config = dict(
    model='text-conditioned image diffusion model',
    horizontal_flip=True,
    tokenizer='word',
    vocab_size=6471,
    text_encoder_width=128,
    text_encoder_bias='all',
    cond_dropout=0.2,
    hidden_act='silu',
    scale_shift_norm=False,
    epochs=8.6,
)
Rows from block 13 of the denoiser, named by matrix and row number. Rows with one number belong to one attention dimension. Each number is 500 + 50 x the weight over its row's rms, rounded and kept within 0 to 999. All counts start at 0. Numbers have three digits each. After the name is the row's rms in percent of the matrix's.
# q: attention query (model.decb.0.3.attn.q.weight, 192x192), inputs 0-47
# k: attention key (model.decb.0.3.attn.k.weight, 192x192), inputs 0-47
q.43 097:467578497489462497510500470571442545507440437445434446504409463459471510518483619539509504463453539502515572525470504500475512567433572548479443
k.43 109:509610460515425504518510496486476528461435497468475502499482494465471525510465615561498479462445562524514581566452465524479558526393499547519486
q.44 103:480455512464572404438593537498531493531612451552421509479471529400497470405513451528512492648563529481526493509496491517554544513536506498542515
k.44 074:495431461495569462493476495521507508538689457520481486485479497496491502404473553462617484516465514382479536486476404503519561474555531522513584
q.45 097:470540556542603494497451519554477550462451539546540515571472471473525496491515436536533469441577473469492586554574488545551632486462503524541588
k.45 111:470531562538593464475446564495493534467462528560532538565459508448576467517570450566532462394562512459503551533586472525489620426537488523530485
q.46 108:540506478485395520456460451441485507445443458424536425452516478538591474426535514433535573527462463491468547508557476535462525480483566531513521
k.46 103:549476444508413514496390494480488513493444463434521500421504497559542469406551509422536548499449474454483529495551463480450488489519571505496523
q.47 080:520441506453404478538399391384504506462483527520453616485425472429511462430557497423495492631493441578511501493470603466489552492485513470522432
k.47 076:416427506513424482500454445462535526463424472489472501577485504481500503406555574390530438625544461500487485441491569469475563528471518461506462
q.48 086:529520597551556465456564574522530461562560528562479551446497461439548428535543407496508444521659522566556463548466532430525483525526454484483511
k.48 076:491547623534536465445554518494508497530494484532493544515497484423529408532533416449488420383571492535510447602559503519543541480550451469499470
q.49 088:497636448598565418547522562596473512521471565581521574499491480421509362405500493532529445516530460439578579536521472506566535552490502382521512
k.49 107:454638455553546445539503580562494471497482532550507535490489486409505406396562527499481458447584443462544569496513490472541577514472493439508513
q.50 090:493499434521428497449434550466533504586406542436487588419488509515538477525520599571521442400481523424525524504476497534436464511480506462453399
k.50 106:457503402510375488516414535490503529523425532463484538478507510502538444499497623557517446526487516484534558516472497502455449553404512500514471
q.51 094:419566541533579545496606498539502467442503454505527414478466482526419565579462451498458522465498595566502558511545455522525506478528471539451467
k.51 089:460559532520543488503511441469482475464485483491501493475465467479450595478485479462491516429506551614490565558563448517561555475524491548452405
q.52 107:491432630484549512463552493424503512503463515524515501465464548463529515493559379431508467461561485549535456524560479488481605477540488503468531
k.52 142:497482632505559487422549502430523510506465487540510528442480531461523501578554381499487486469548491532529456529567508503480569492563462476491481
q.53 095:550438469468473534445437407512548484485477530510560527508563483493497444538522411520484532437486476506522451614527577517504556525535511513448576
k.53 099:472454457476471474421472452495506504522462536476502573492511522452533434534506393585508515440455502506507501628528551499560529500561523470488540
q.54 087:492491494542620482487539486598468499513442505556521375553550476614505510579432461527446439473520447493486499529588421539509560424435536455543481
k.54 113:519493482547596510500553513536483508539455527541525421534486489607484464627477488526426441441520416505490488500606466510517583366492550516547474
q.55 076:558429370421442435539544477435514482503532516494486508475525585541462507456495534498464525533430492455526398516446555483505425508537484495460495
k.55 083:464462388450458438543589499506513471527534491475486537469540529531468510441522518489494559585450498451497438549433527495517487545438490481498529
q.56 097:524480472409407475501408524465460539485509478483403540485493544514535465479507535473524523563497472476425455426442550469490429490472456485519511
k.56 102:569499551452467497522446500523489505497520460486493480454508493509527536486527478507484599645529512470493439453454523522466392511430468457485476
q.57 111:534449561561558545432512504541470482584659431529517486481469503530400568644493445537537464464453443525549553467491414482460405506549512547454416
k.57 085:572440539536542530482530503516516489552698499551512501442504512569371539593512447482538453457481510538501565408475436500483447503618451591493479
q.58 077:502447446462494485513489474470445505443483475417542431580514518502494543481476515586511503535459517376463533574503438533475549503449558567561490
k.58 087:483419426489473505534464482430487547467507497448534508567506518567536528455496522536557497467441521439454575529501461512485609485479537552546524
q.59 094:519375545472484519501603508451478458487547528460554558481536563480521524565488450451481518522477522480517431502478495420455453518545473498548496
k.59 087:528370593455487528470568462431502459469505508461524545490545498450522505569490354509475519505522504553502453550478573518490449544552453516480537
q.60 118:466564624535571537438504535523474439470470465572494519437508548460548536479525485505462540533551554545454463427456432500466519532510478493480403
k.60 089:481583668523558534470508468507491462464476460578480504466493470469566555479442503474447523565534506532487509455508475496510493545488490513527450
q.61 118:436421517433513524495544518350527447507472505561530441476497565502513503490483392520436500462586581524483386490511465500518483504558460489457465
k.61 090:462417516462524521517536527391521469505451500517526480449497502554482494551499387591408573564539547537497431502561498512531466478484497493466474
q.62 095:527493480531544533516475570560505485509470535494516577465518518459479510491498526506446511535482510562468450524541561477505497439516494437464509
k.62 113:482459495512563523494518519612517480512502500476501477505516491460506464509446527437373505537527451507515415503552539479506451487511490471520509
q.63 080:501480440470529502545622484489509417488631549477552434492523466563482464484431505505446487446474538496497531513435537458525410545523513552523485
k.63 095:464533459504497491492614526484525439483538516485506509563531512603489480542495477507492508455480561512489516546430556524540444486546517529518513
q.64 111:407546476466486507576516502518475563531470543426539480504459552463484449390576576455484527544458572534453558482473493497460467519473526501541454
k.64 113:424582506498470525561476478563518551520489500488479497465488501464431526443546575497504539539499627510506566435432515502460436479473497460482466
q.65 098:507442533483457521487419489466499508538454528500511458537502464612551541550462509477463466405558515458480462533537494481466449428472482473438470
k.65 119:519448511484472488565496498547470516537447519556497456436511483563471505511436507546482443458505421529503476444541550471483399409424505554504521
q.66 098:526502607552571531435449449547516469618531416572480532470450538493379523537502448491544465521500490453613556456547417490552501374577452519500552
k.66 101:517496641553603515403487522540509480502478517536530451514497503510508545577454438486505454430471515475475510483563412499499551474588539449528512
q.67 128:594488439503532525577505469469489435493556469537599409507554556501458480425532508525499484512529503447458512489566540513525558437435495594662602
k.67 103:553492396484486477528506484449468506520570560526532441565498477590482552546489534536488615473477485444520517567543530551549468443527498454497499
q.68 107:543512514497542491519539509563511534480413485514472451525479521607505643555481552517472402461473491616493408476534490488480504501457478566516392
k.68 110:579453524489537553534564522557547600527430470561508430507511513556506620534465526513490461548469589544499417443489464510517576493449519575556453
q.69 111:589489414488530498495444403539451470542561466481502548579467498549473489597462515521486435537433452486540523577513405501534504515467540522534454
k.69 093:551476370482523476463537454537490494464544520402468511642489519544506457528448526538432471398492461545505538561475463488537490529444484497500483
q.70 103:479452456475516396498556542470516519500642626433531465581405419518438465488439499477509479431566603485493557567468587494584431489458449530506494
k.70 079:459501452502563474573553556528488438488586517528446489511488445543443482552443486585586487488539523473462586486466535532492445418455501583471453
q.71 111:495480570481490471506534489496482507498503490514467542389496406496576537570525536407528479537473609530470500566496472545455445582466496525437430
k.71 100:466476552497470519545630565504512515488570468493450473395493455555497515561592543533541498477499558588509557473490479517457429445432489575446445
q.72 111:526474472478508451527439470508486513531513611614506572513553551533633474499454500505449517493588464505477496434519496491388528568548452418549446
k.72 091:554492575500464524456478542588496529531458470478484560487530467489490539509547499398505534554458411518499344497583476499485570529513482488491492
q.73 094:649474553447477519459566459479443459520513437494440453473550512451421455549483418465546521472558412600551472500525507466530453516523528451476491
k.73 109:648494548501498482452489441469460417529540486501517461459484488449524465516446411460505467451546520614535433486551501473525439555555477511453457
q.74 115:470424534448509517454467540519515472460392497398516427456494412503586484519484464558483502511518610557512441660623496474529554451474524566448521
k.74 117:506403538512469434439502489512507505459375471517506463501467455466493485511521455463471523484576511558492462599624599501525527479486467525470483
q.75 090:429592576555549441466527548558450576493434613491521488482495465533533454460520463511596553503521575488526555405453493585512476521497490488490530
k.75 127:565586653538586493462493526634504519510495527555520527469514500461555529491542460485605514519522495471472530476564455486526574473520491434483502
q.76 125:362493456513441500544562510527571490475510394636453562575476440446403440542532497374397467588522474481488493534521524454551405506503515454494534
k.76 099:484578452551496552610485591480493438462528531481475479464504479510482457497547506489364517485553382501518455480454494439502444506504477459494508
q.77 087:474520419505529487526413430604468555523508538556520577591450513366472398519500543647540523527471502494531595532480473465511528503455488455509500
k.77 108:455473432512499470508485467613479544456478564468527503646506487384441431501508539541498524461464476420486542591495491498541599491411514460530547
q.78 128:451488482493529509483537553527518523457525544569447580509466503564545533461414523440440444459390440465504505449512564498466463527553552447466453
k.78 108:592487509482554580488512536530476525497525518475502510497509535511513535504455510562451531492438415389483526435404475476471498496477469521565451
q.79 108:530542498463397543490444467453539550538468403490452556543463417414392510551519551595589540574466499501494596481499545581509509542488493434514562
k.79 117:557536477477435549500430478498466532470455508467487527510491514444518431418475545652554488546437516426522598509463584517495559592465515547467518
q.80 115:447469465473586474471506616472488460588593538436489521447470482584536458505524445505417524450469492428505515503517469600540436524580489540511532
k.80 104:469478462479635525414471604521521425515569473459546574450496511584534426458521435589432484524460456453493597480563436522509476480590522564520497
q.81 100:445629398506489401570529420480487598468474556442507485625477493469421504586552570488495522526551558550438600454405511576529478570441475511517478
k.81 095:463669350520516470619541467525494502500510428496499529494516515523501502479566602501544496516478465509521597508473452507554563471448533478494497
q.82 102:533446533412503505531508448401500506377477466397522440605538596562558558525526490514477406540499567486421495487433476481483536498513514621574445
k.82 106:455382521480508467532430489384512520490517455495481497567492531540560565544507478546511455537515545486484486436424470546477446534514485554536466
q.83 097:515478379453542447471538481503504550500559563413486547619485529472507504465423541555484442532469457418519508583481430518510550503497544443508525
k.83 089:481483354478552438496580419525504536509536479464494545592509575467475503473460562515467470466444419437496514546466448458494518447459484449517522
q.84 101:437430506463526518509614537504495478430449401504448532417569458321478423520521457529578577532417432432510487550508455532456593566464558445510602
k.84 088:495369492442569509467512455464491523431495471477515503482527525312525443537502454543549499536500452466507450557493476499477610505477505500470526
q.85 113:461608601575459519502479559487508540560459424503454499415450460480416551527548555474601578470527537567529578422527486502452472530539515517516555
k.85 126:506625600520448540518477500497484566496409452533508489452498506515534542525547565372542588490501577559515553513512454509459480527507503489487490
q.86 105:515436437497514435506457436484456437569504513578519586376498446446537528531405509457499524428435473483568499539587528550484604504518486406448467
k.86 091:449475407478449553425571455455484463417413465438450493479493456479485458492511535487528492503446482562502487598554529510467598463431562536468460
q.87 115:473497431466518548504555527478426474519637482451518494533507512534486404469454463491465586427452473417513573464418511515508485454512510518527494
k.87 106:555522471469546520511460435491479408466642492469498523611490516492470489484394467514519553521490496450476608502489500509512441467577497487539479
q.88 108:541577485618556541440506617535511469523498496411576503460529493589523583514509512568474532440510459439465439494463481521465486462512536496417451
k.88 113:481603478515556522500559481542532496517534532509527512525517536519483523526458549465445479538497555511503475493488562517515518459556493496495553
q.89 104:476507453515464520531614483496482515488422451595508501409511456546593506424516575370398474449443389493557455543538484476487526458462525525451411
k.89 107:442578437546389524534544480466523486513429456534470427456491464603465546407511593438435513499486408558516508478557497459473487464428517449543472
q.90 101:548404515430540437445483495473530498505634497597461546552540473454540492489464435628555509486584492509493425490415486425516520597517427563539489
k.90 099:462380485487514512490463529421549536506631470543475517586493462495506509454445468511571396561519484508465429492508457489496527603526539578524528
q.91 112:514436456514489476452523483506508429484464552485464436533501557368332419414458444521466423561540418533556449500557514422606505454499486421536525
k.91 113:451408431508536467478434466493493440498445548498511470432508491361457443513431466505446405467530487520519412501530525504528506551494505452456537
q.92 120:443508580470509445501515530569530550539515546504500562480480510584564488511490472476483511451475532531552450550503541439494489463542461416373487
k.92 095:521509604507561468516575590504530484539560476542483546417511537555557455487540424464545488445562576418483429474436469490446469484562483482547552
q.93 105:484511473482464543554431450481483545483409456536495447525543484506473517543465478509498517462485462550454435450577580572510491564502578423478517
k.93 090:482467477448447541498467492468471505547389550511558447492500500541508441524543445623472540538432465505538425486504410486521511503478524497486467
q.94 099:529431587480450586472450434432578400398572492507473449467546544458580509386511411441510506570521588527435441512432510429514526499534473577511557
k.94 125:410425582484446468431491513345531495541595502472489543467478504477507501425527389437543476490566577542495489459440563475521430564592491483469511
q.95 102:504534460563344486593537514466513501425464490533476476454472567501475495470624582422495472511469368535550474501443555390483511465463475519515507
k.95 105:467513453531346438579456511421491479477400506511483511456516501516494487516564554398455532502544487483521490507440541539466472535440486481524522
q.96 101:465522565505569499455408496518496517538458488542575441549502524594533487418504448531476579554557505434405509445539544564489467508548523580506476
k.96 107:483563600484574513489413510542523498532470487572542494561490528622534531412538422532498595488505528472473498410551473519515499457577472518547507
q.97 083:499506577504469562458575476478564499454447468559453448476484509503567564415416471433500492438526498523543431494503419445475501463523489391492521
k.97 101:492489624501463530487546482528524476523453485499452513450508491496539517464414451439513514440511464501506455486505496472494569410498509434464516
q.98 086:469523489506388560566457552579495560532567513531485554495488527486535476546579562432511753533464477483502485515457514519490537440451561456464498
k.98 086:448533460498411531558479536585482521480467575519527499514512499457492490524552560511514759513444523466531487532436467512473522547464513455424500
q.99 091:480488512524488415547584511468512507522485556546515515463523499437508481498577450517506415452562449464580512448480556447613464478437390399483506
k.99 100:494475516517487425575540548454494483518520527543491517455505466473511407509577449519494334513599424514515495479512574471550396470451469472496534
q.100 109:535502477480420434551366561544486517502442610514488508456538497426474436574499524529564611438546498471467454497510615521462523508453506388402570
k.100 099:548506471503408471510391534523484536501432593486491482442527531399460431537492551540588562448539497477500416533457568520497544482469503473457556
q.101 112:523401465568501472449514541472567477439501505530484490540514409638520504491498483477484452526493420446491417648616506544465602528516528561590552
k.101 103:561404449505484482407497604467517479476529522537494521515503478596505551512505470468434484504525348445494435647617557532489575499533497538544498
q.102 100:532494529544615553432587522591487520549584459498517599412458517438505502528461497551539400434492464507567534526508485445455485500526528523472548
k.102 065:462517498498606474461575457575485470545650506504473489473501445386513552556485506532493489454498526509503534510450450524501434472454471530525553
q.103 110:393540486550564390507476551429516490491479524406480506438527537571411552534532458439521539489577476421455572452496431550479538580548497415559560
k.103 088:431547460510585453550465554410496443473501553427516521465521485502408497473597447456528526533609503508482588524509512571487529555475478514525523
q.104 089:470489477458566490491518566415591450563539496500512555466536480510522440425540426532482344414538455446505520471484519518579445546586395482517576
k.104 099:472537480492537517525495577436540494545569480485493544483498516581515417498536451562438314496552453455486538460482568494520431573580500508480564
q.105 085:544605446532512513524517453496444521559475507387478476472546479539443565535538609479533484506462594565516595499472476559476460488458511541485512
k.105 097:480586422533469507540522473440494564543514465400487442467485519597474569563585635460533444512466615570491548497479452495467478475471549519520485
q.106 089:506543545481497521488530440570509541454428492431509459605477508525540540465533558536492623550473598465496603578502521495513600430406497492513447
k.106 105:464499549501501505515489420468490563465440458442517483594472523536589541529543530443492597506484660461499547584525545537518600418472481484472496
q.107 078:468466517474538476483510439496543511491554522489452530529474563457481595496436521515455594493503518502467484486468511492433556428520467533505530
k.107 096:478441489463552543468557447505545549511541534481497532502496546469513586529417521501419594514472581498496498486455473513477537424498503490488501
q.108 114:492546507473448540607427455417451539476427406446534435507500548451451555530555540441526457568494577504494510460500537519505459534516526494506520
k.108 106:471546506497438516591467434413470548467420471477534453519495527415479511537538550485541449582496636482501513447478505505468450528501499484505496
q.109 093:515546534542500463485533416438490510487551516516534502532470496584530541522540467427530497458475423512526482555446362455506483579503466608516492
k.109 087:475523542511508436494550458421501496510604491517511480513491480540531537490528462400542524467505505542493492563450424506506489541481494520479505
q.110 123:437471532501554508439497468517505496559464431596512490462481435414500568436465464535493509527548540576491473517580478545524512556499500596446452
k.110 102:462497509486564518455499444515498482496459461587488463474509434445472537480484492542504515555498475592493480523562506517510515582486495594479488
q.111 082:510478503463561513388457483532432432486569517499505574515529549343494384468453395533574490530456534526511533477552544537520479527599540467449488
k.111 101:588491535482575540390510472578489447500619513499519548528501494360492455464451393564647527555443479498517560514589499498543505514589498467449508
q.112 112:460444586566539468489492583548535463496549552524482518496475497478524557563491480479439549474564506519467457434520568413530528541520442565509462
k.112 092:440404590528539458443522580521504510491529511545476506488487494495520561494487478370404558471540495548478405466511532488517532551525467552523462
q.113 096:579489489420485538472515492532479579592527529479483478556510426562438470588459532589597398492490591513480457498470416543528481563492546481477480
k.113 112:569491472485466493473537521491484538531488491436497501533498479538450489559492528628650395534465562533510474481440373505515489554502532538515482
q.114 074:450417477502483435526545463424493518438450529465474477484488544485583567530473472467487517442503517473472435471468430490485501450491451600462561
k.114 089:433388487490487422579577487475522531525553482532433473453506528465557544531515464457496502488528581467493456432468361498494489453457489522505502
q.115 096:495589481513484461515500506490489466482498503511528500501531481712536449489486528470475521522490510458426539448415456525484444540536499513505386
k.115 092:508609502507478497503440494476508476492492454510549500508483466681471475457545555429490477489484458541456526473474460462487471499485549535535402
q.116 118:509499547529572552440517447561486479451454533596429478515477580397605538468369481506439491433502444591496445505557493484473481476491562519487537
k.116 091:513497549521571526403499411576488519492422567547462504549508586408565519477343510458447599399488381479509468536505470456499551503505500485474483
q.117 095:505464461470504493463436443532436421551527523537470512498476537498471510521382427527433623409477385463522554448525455498509451481503458456465463
k.117 090:519486448479529483463429415567493441512589527498482463506493553500485462468363433552437593437492440527507563466537474526524460510477482500496484
q.118 112:516521432537405546549495508452484483430546535502473461505524527548505543503523561402416610514487414500416460437405555512438499529458511528549495
k.118 097:534502457496397537557512514469479484484560531530498496479514533564497590532473533410375671506453358447497474469430541507461475513479505486533471
q.119 112:543516452527418520524488497554459509517559475632492491526539484430464483441455581559532512559436366500544520425469537513496439550477508481505413
k.119 114:531511415518372519545463478505475546477474496628526481545500471443456459438463584522547473551452338518521511412500579470479438574465553504531436
q.120 070:597537371469448517548503422457477538512499459460490583581491511530548491484524527505449433516426421571546548534488464486531525474506523423555471
k.120 085:613569366508478519507500486484496466490443460434487532570504525522495444484510549513439415517469404538524521517497521469508429493508487417524513
q.121 087:477551463470550485522518421498508516577434640462526399490518513451428524497491501542456535494571566549467527475469530542573495439390481454473522
k.121 085:468536449498539501549562447479511484551421585477553483473515504482442479522512493592524480482499565518505515471432492488548504428453507486443537
q.122 098:560450587496514573462519453453518463501559410503536481554464432477520543565563417475530416512480582573504483518533612495566486456534449544475468
k.122 115:548484603478512521459552504451489406477601451538501472529476398481512568546532402575520428520491551552482535532556590505531463507556485519434488
q.123 064:528571536571577425512484524563412551482463498445504582468474440503533498560561560543575442579488526558587580549532432538453586465466556510583563
k.123 079:538538519540567475425469497580480580494425431409483489493471517492491559540514551507556402455475527489500567544532335483445533459498511513572489
q.124 113:473453439449444530515587541528503450439466460488515488469495395506494371376550501565452588635468596491519546601524553515490503372420500546486407
k.124 092:427447444473441524547569560566520517450523439495526496437465428513512424490557533560461572556474557430518590592578540479479526392394529486468452
q.125 105:485475478545495477548507580521540481379491501428544526502513560446464429545490517461477440555468527407490487510503568402482593490539509460518557
k.125 099:443466485514524486517438511498516486450441512471509502535507503419489465494472501399461394484505525483481474523469627500497562488511505484511523
q.126 083:497475552432478533500430590428459470515507443415525520422479467502431406511615433509562410446508496536495513470484410461474419488550527526527500
k.126 101:526467583477525521493429577485491490491504471434517519427500489472481383487513430530562426474527553506497534423483460512479400539523487534527504
q.127 077:506482455454439494547561549496570531568497438498522496480468510614529454457471569478405446544493536456557416582492435422508522523547496524532453
k.127 111:511514410510409500538555509513539504521462416519509523479510498588499483427514574455452446540497591501524393530485446484489540520521505473510504
q.128 105:537484369502451498527467500469509474535514458376532490467480430586386424439536586525504459534504478393490551553500463527447506522517551556564517
k.128 098:522512340458478545471429547467511444469520492388530530447527498558424490446483563521478478435476445441512634592547501578509488497519485482551475
q.129 082:510472472426453475515420549470523409541472539405523536504532372518492372492568470495537630588561544483424508547579574562562538472507475583520546
k.129 091:487393483414503529435394609465488483458491539447551550519486460476462414493561406454496543497577528494498424570583614567540566502498465590489492
q.130 089:510551624493497524544464509508490547541408523624455463494534502530592580519480509438502494416602455571512432456508477521542420527430436477580568
k.130 094:541513654514462475535467514543474600536387466604466494511481499574529552530471521476513534481536449522487414439513494460442434483457503522494502
q.131 097:422411465454485435469485497502528493410520491437534508577492463511495425511542448567476604527459593511432515568516492502476542442457460547459431
k.131 079:428412428457490416529451445390464471490511516480506475562486508496493431572582449486538537437516572488522472503465502541553479500488502530451489
q.132 073:433454508442504454549491594421482507482571463465545525459408374508456498459573452582509458549526581577509519549497523488403423553433511652463424
k.132 080:485542439531455388553483499399528512492540518444521418572502472545447496537606521440504568496626554506459584519436524511581466531472433498560533
q.133 087:578590428558525534518552482655504529548462491481479538553562555478457452536511611507500410481451443431542593538519515522527573487456577504587498
k.133 096:538609377515540562487505465682496563543460466472459518522511487477555493459479649581498462530376428492497609563503447487433523468416567531526463
q.134 104:508587529469575483430500450502536512508515542469567492552555537455453525536483489560533460540520562554425464541391471559555571589531483558562506
k.134 103:510501467493546476483473386468484587573503494520514466571484546471499496495447529519506429507534565509492438457406552510490574566482547568539476
q.135 100:540551612498545549414488506537531483492477544557512589411533547435621554494470473549493434559472520530513450471496480502553573597535502476443486
k.135 097:449489621491503513437520493552528533470464504524482538488537513384575488479509441478543441605502612550473396453422535483539586576514492438479523
q.136 091:490522578520584423439510552548477542539488555508573481406505518469468504486540400602527491529539515506516511502462379522477555571483463479535510
k.136 103:471520577483554411472556513500504470555483519576539514402532450451482462455507378625565449564585508484486486502456403497532512571515456488524506
q.137 100:503532446524482543514476375588512539460444563563455422562531583481513514485390507476476461385467467491505523401474514422556502505477470400471519
k.137 103:509573442504472506475495386565504494489476481510485517543511600489539552493415520525495566432427434463500575517465448427514459531558489407508510
q.138 094:451535484487497480520485456373438474455545515502509473445371522522551522474516485421392499468475440497524586469453531496489413511523483408407468
k.138 085:424523548503466536568505489397482367504585528517487492372497511462534387485494418530484469490542540441485547419483570506544419476540489439373516
q.139 070:469589475510524482538568588403466433453499597483507508491532426479510439515590448465480515563551432568496496526519625538532476510466491496533487
k.139 085:493576590506521508567604568487501471520527576512535513497479440479523469524553423504484493594579517543515433496501532497570531469498492496486519
q.140 082:585512452590481481516569469615504554510454460449512495573535484496426450570541581559540461543425514435532527540476453508483597462451573454563478
k.140 080:535513462493566551507523537615475495493469468510475583456512488475538502483475540633552437525315386490542519534532358521425553467486535539513449
q.141 076:556544484526392507558528498554550557495404471512481436470609514529513459552500585446494427528514442477467409450406439439568580585459495429564508
k.141 073:528517559497470537535426571608483485461423464498465610440522532504530494505514528524539498510395429484542420498483432457441522546538504492499470
q.142 086:526430487505512480472445485463442474487561436441468541622560498469426507526542457554612606486484557489486592575523534600426499402516524602555514
k.142 097:553470443537564460441494466448509497440558503477527427583475477517449536563487527520467537440492469480489629563584531575482574438475476554576492
q.143 084:533512528502495566535557505540496512562601479476485525453469498595491522464441543496529442473501464440504487401399413432505468572524504489546543
k.143 074:505511521488479520484561563551539467560618442472491553468533543604446561459411516550567508458427523440516566485439409491517431528609452474563482
q.144 083:468570445511562534545474544573490450490416634567515563482583484464523478460504461537443479454498417533504544503647582520536469460432463473482485
k.144 076:503578425528508447527537485553528518505463586501535431599494492511485500522553497441421538473565499499474545521572556478574522484432452390527547
q.145 094:475447459476412487565456437404496565502576490543460517547416596523557482472442559423495528392488452480508467462408480461475397531510512427452555
k.145 101:509469442538399465555477440412489547483547470507465503572473601527528484472475579470526529469452446415496488490401547455474418483495517480484546
q.146 086:525468592543512601455519567549547513536514458570426543402587540530565565446517481458548546510412587489488500394557507501428537427530505528423497
k.146 079:499564667537477546414532480580530546541517470552499480460505566542563611502560501383584589499428597545508538467484447477496440493607491460473528
q.147 092:447433509404486503494436487345493441517597507530490461473468513521493572461409465464468508491549473550443363425450525459467381523565475493467520
k.147 093:468420556521452458475511465355540464445595499468524447546499589558449527568494422351443523459617572498490389462425577503582465532593429467543561
q.148 107:503411518506527519451544558578523482483558494411508550529503468461485385534543509563561544548447597456485561540549522512512581449515530558486489
k.148 096:479377449449563549400460564525465532502543495464497561507495448423467470517589498541531531572458510490495503513496537561445544477450568594476451
q.149 079:545507645485500528457393592444487547437452421535498499454470459501568518487587475489523517545508569517491539537495499572429496581529481574500485
k.149 091:449537690502491540525398584522486528444408466540470452398483434494537467515568460494540511519567594570469503439520518543470455514472489555453524
q.150 089:484567482524497576556563472619500506485438575466482493530530503539523463515504613467457506432486512454462600459517552534575479428388471456520518
k.150 111:514573472486501583532455459648470551568461477513474520515494496558509526514482601553537552463370476473528556462508472487460415416429541492462451
q.151 097:519478488565531457466497449469437465418472518517496524565492514429527560544468438511485511447498437562578562584616549494468505411507550499454440
k.151 085:523475499493531492501562478465499483465460545546479455511496422429548504519417443519431476480531431557483534527631554502506563453441528498459486
q.152 089:494540501463515449453488484421496481503526491523483488494513553463501564511431385511492512540517457565503513495496494477527503576598494454476469
k.152 111:488478556489514443468556521409512422468525524489530498501504500425492461490450355529467476536604512525470470522540526473548567573577471474499518
q.153 100:439594434478427435597490487370493486501483421490459475514482508535498516444566543406501574491552445481514533523466490580547391504503425505563580
k.153 092:552549371581438449598511500371494471522544511497500466561432484561442458445514603407460488444552484514505527504547534518459447465470486441535530
q.154 076:515498511512495537460538510454550527489586491433458558495505512475518463481561494439578587544459566504457573483451559494501557528557539530452527
k.154 070:485534547530472491425517492488521535495595537451528550511484506442528503466543509475580594544481555505508566536405535499525517495560504490470520
q.155 084:446477438500515475522514490557509498493450440578509466490493511504467546479496478465427471487459453478559408481514454437468458439507453433476465
k.155 092:465583455532525461559575455521527422532505492508479447429527531551505525505514503464437471463497520542525519485500404473528439469547465431478526
q.156 090:459499556435479457494536479408495521505466492540495431459439508434494581517445497477471454551587500624520342513481444485548474564503488464504498
k.156 123:482401481516407452552503476374490564501440519533508475523467482486474527497473533400433438538586517566510316433445562471483529547458534532495496
q.157 091:438513480532527495561671444497487513523530409453499441533394517546419625513482572422448467470547483478548529498468437459486424453493533479553506
k.157 088:519512405512505496581561464474478463597538483509473522504477434561420566464399600519432470526456450520513577465533458500415407419471585512504437
q.158 099:547359569501580513396450566566499444545578518561558489479521518508499455566452387618538434497478555437494425466561485429463540456592509532459507
k.158 125:513379593435613565393517534510509465504576484510518494441530528479490470560529327558508441498521546501484445515540479510509537534582493559501531
q.159 086:535384488532462526520479543535497483520421497518490553421451443454515488495503549458468522512445498465565441531624557455441554427506579527395441
k.159 090:507458510460437576473431558612510536438397497475497475410503440458523515463550555456455559549437477486517480547604560501473534463432533538436491
q.160 115:494505539523482532507411451532473503531451577530489505468537522438450442496471488519526488501537358477563530472524436468486486446425508401469586
k.160 108:550477547490508495544493545488509509562406536578553462426531533528554501513483491573511530482534440479499427373516507505496445418447470487554526
q.161 106:461468581483589406460515469449469488474474555462462385423508492546567535541440402516489466417503463519556463502472459523499617528548507618463550
k.161 109:532425633467557545381465484485505505533509455514480495478475498440525534458479418513502470522531518479493510529522442460506551529546501528489519
q.162 096:452499523521489456516518563465488480514536518422516409520495540678432396557546554510553475511494502436538555523464483521525548520518513577451431
k.162 101:521608478513547497545511558523484542482492534432528506493507506589420567563580554596546490495500575509471667398459469564459549480449477564595521
q.163 090:480491468607560475580496499534486480407483453507540485561449452486498488495529489524469448461469481450565593566542560437497613516498545499626534
k.163 106:564560504499558481475532509641475535474500496487506538589485479461523430523509523558582472541473524416494613597570452494506596466469500525512528
q.164 085:546506476468470619538444519505520530508503512428492580586475522491553527550429544525519462492465567485511469528469504489484418507517464397536470
k.164 089:509523432497465525527506472431535528504506484443476559579523566514502474501545563510444451494477525562505430555441494463444460521546481559489504
q.165 098:547477549558494482517430609518482448510557510509466577453527533509543480470592486480508519454507426465525518503547524475468541449528509555576574
k.165 109:528523588519516479481493572597485505489542545589500537441498494540540521489520467480544526478478408417506508520561492526481506469541491451489538
q.166 128:469506477512519483534463410524479471474490532536498438429535514421512601354451501488481528504451482495478472518571537506561675402483502481430505
k.166 107:462512467522509515465525448528499462426465554536498450518496479428503570469373522503508513574430491514507476512584518512560506485522520447409460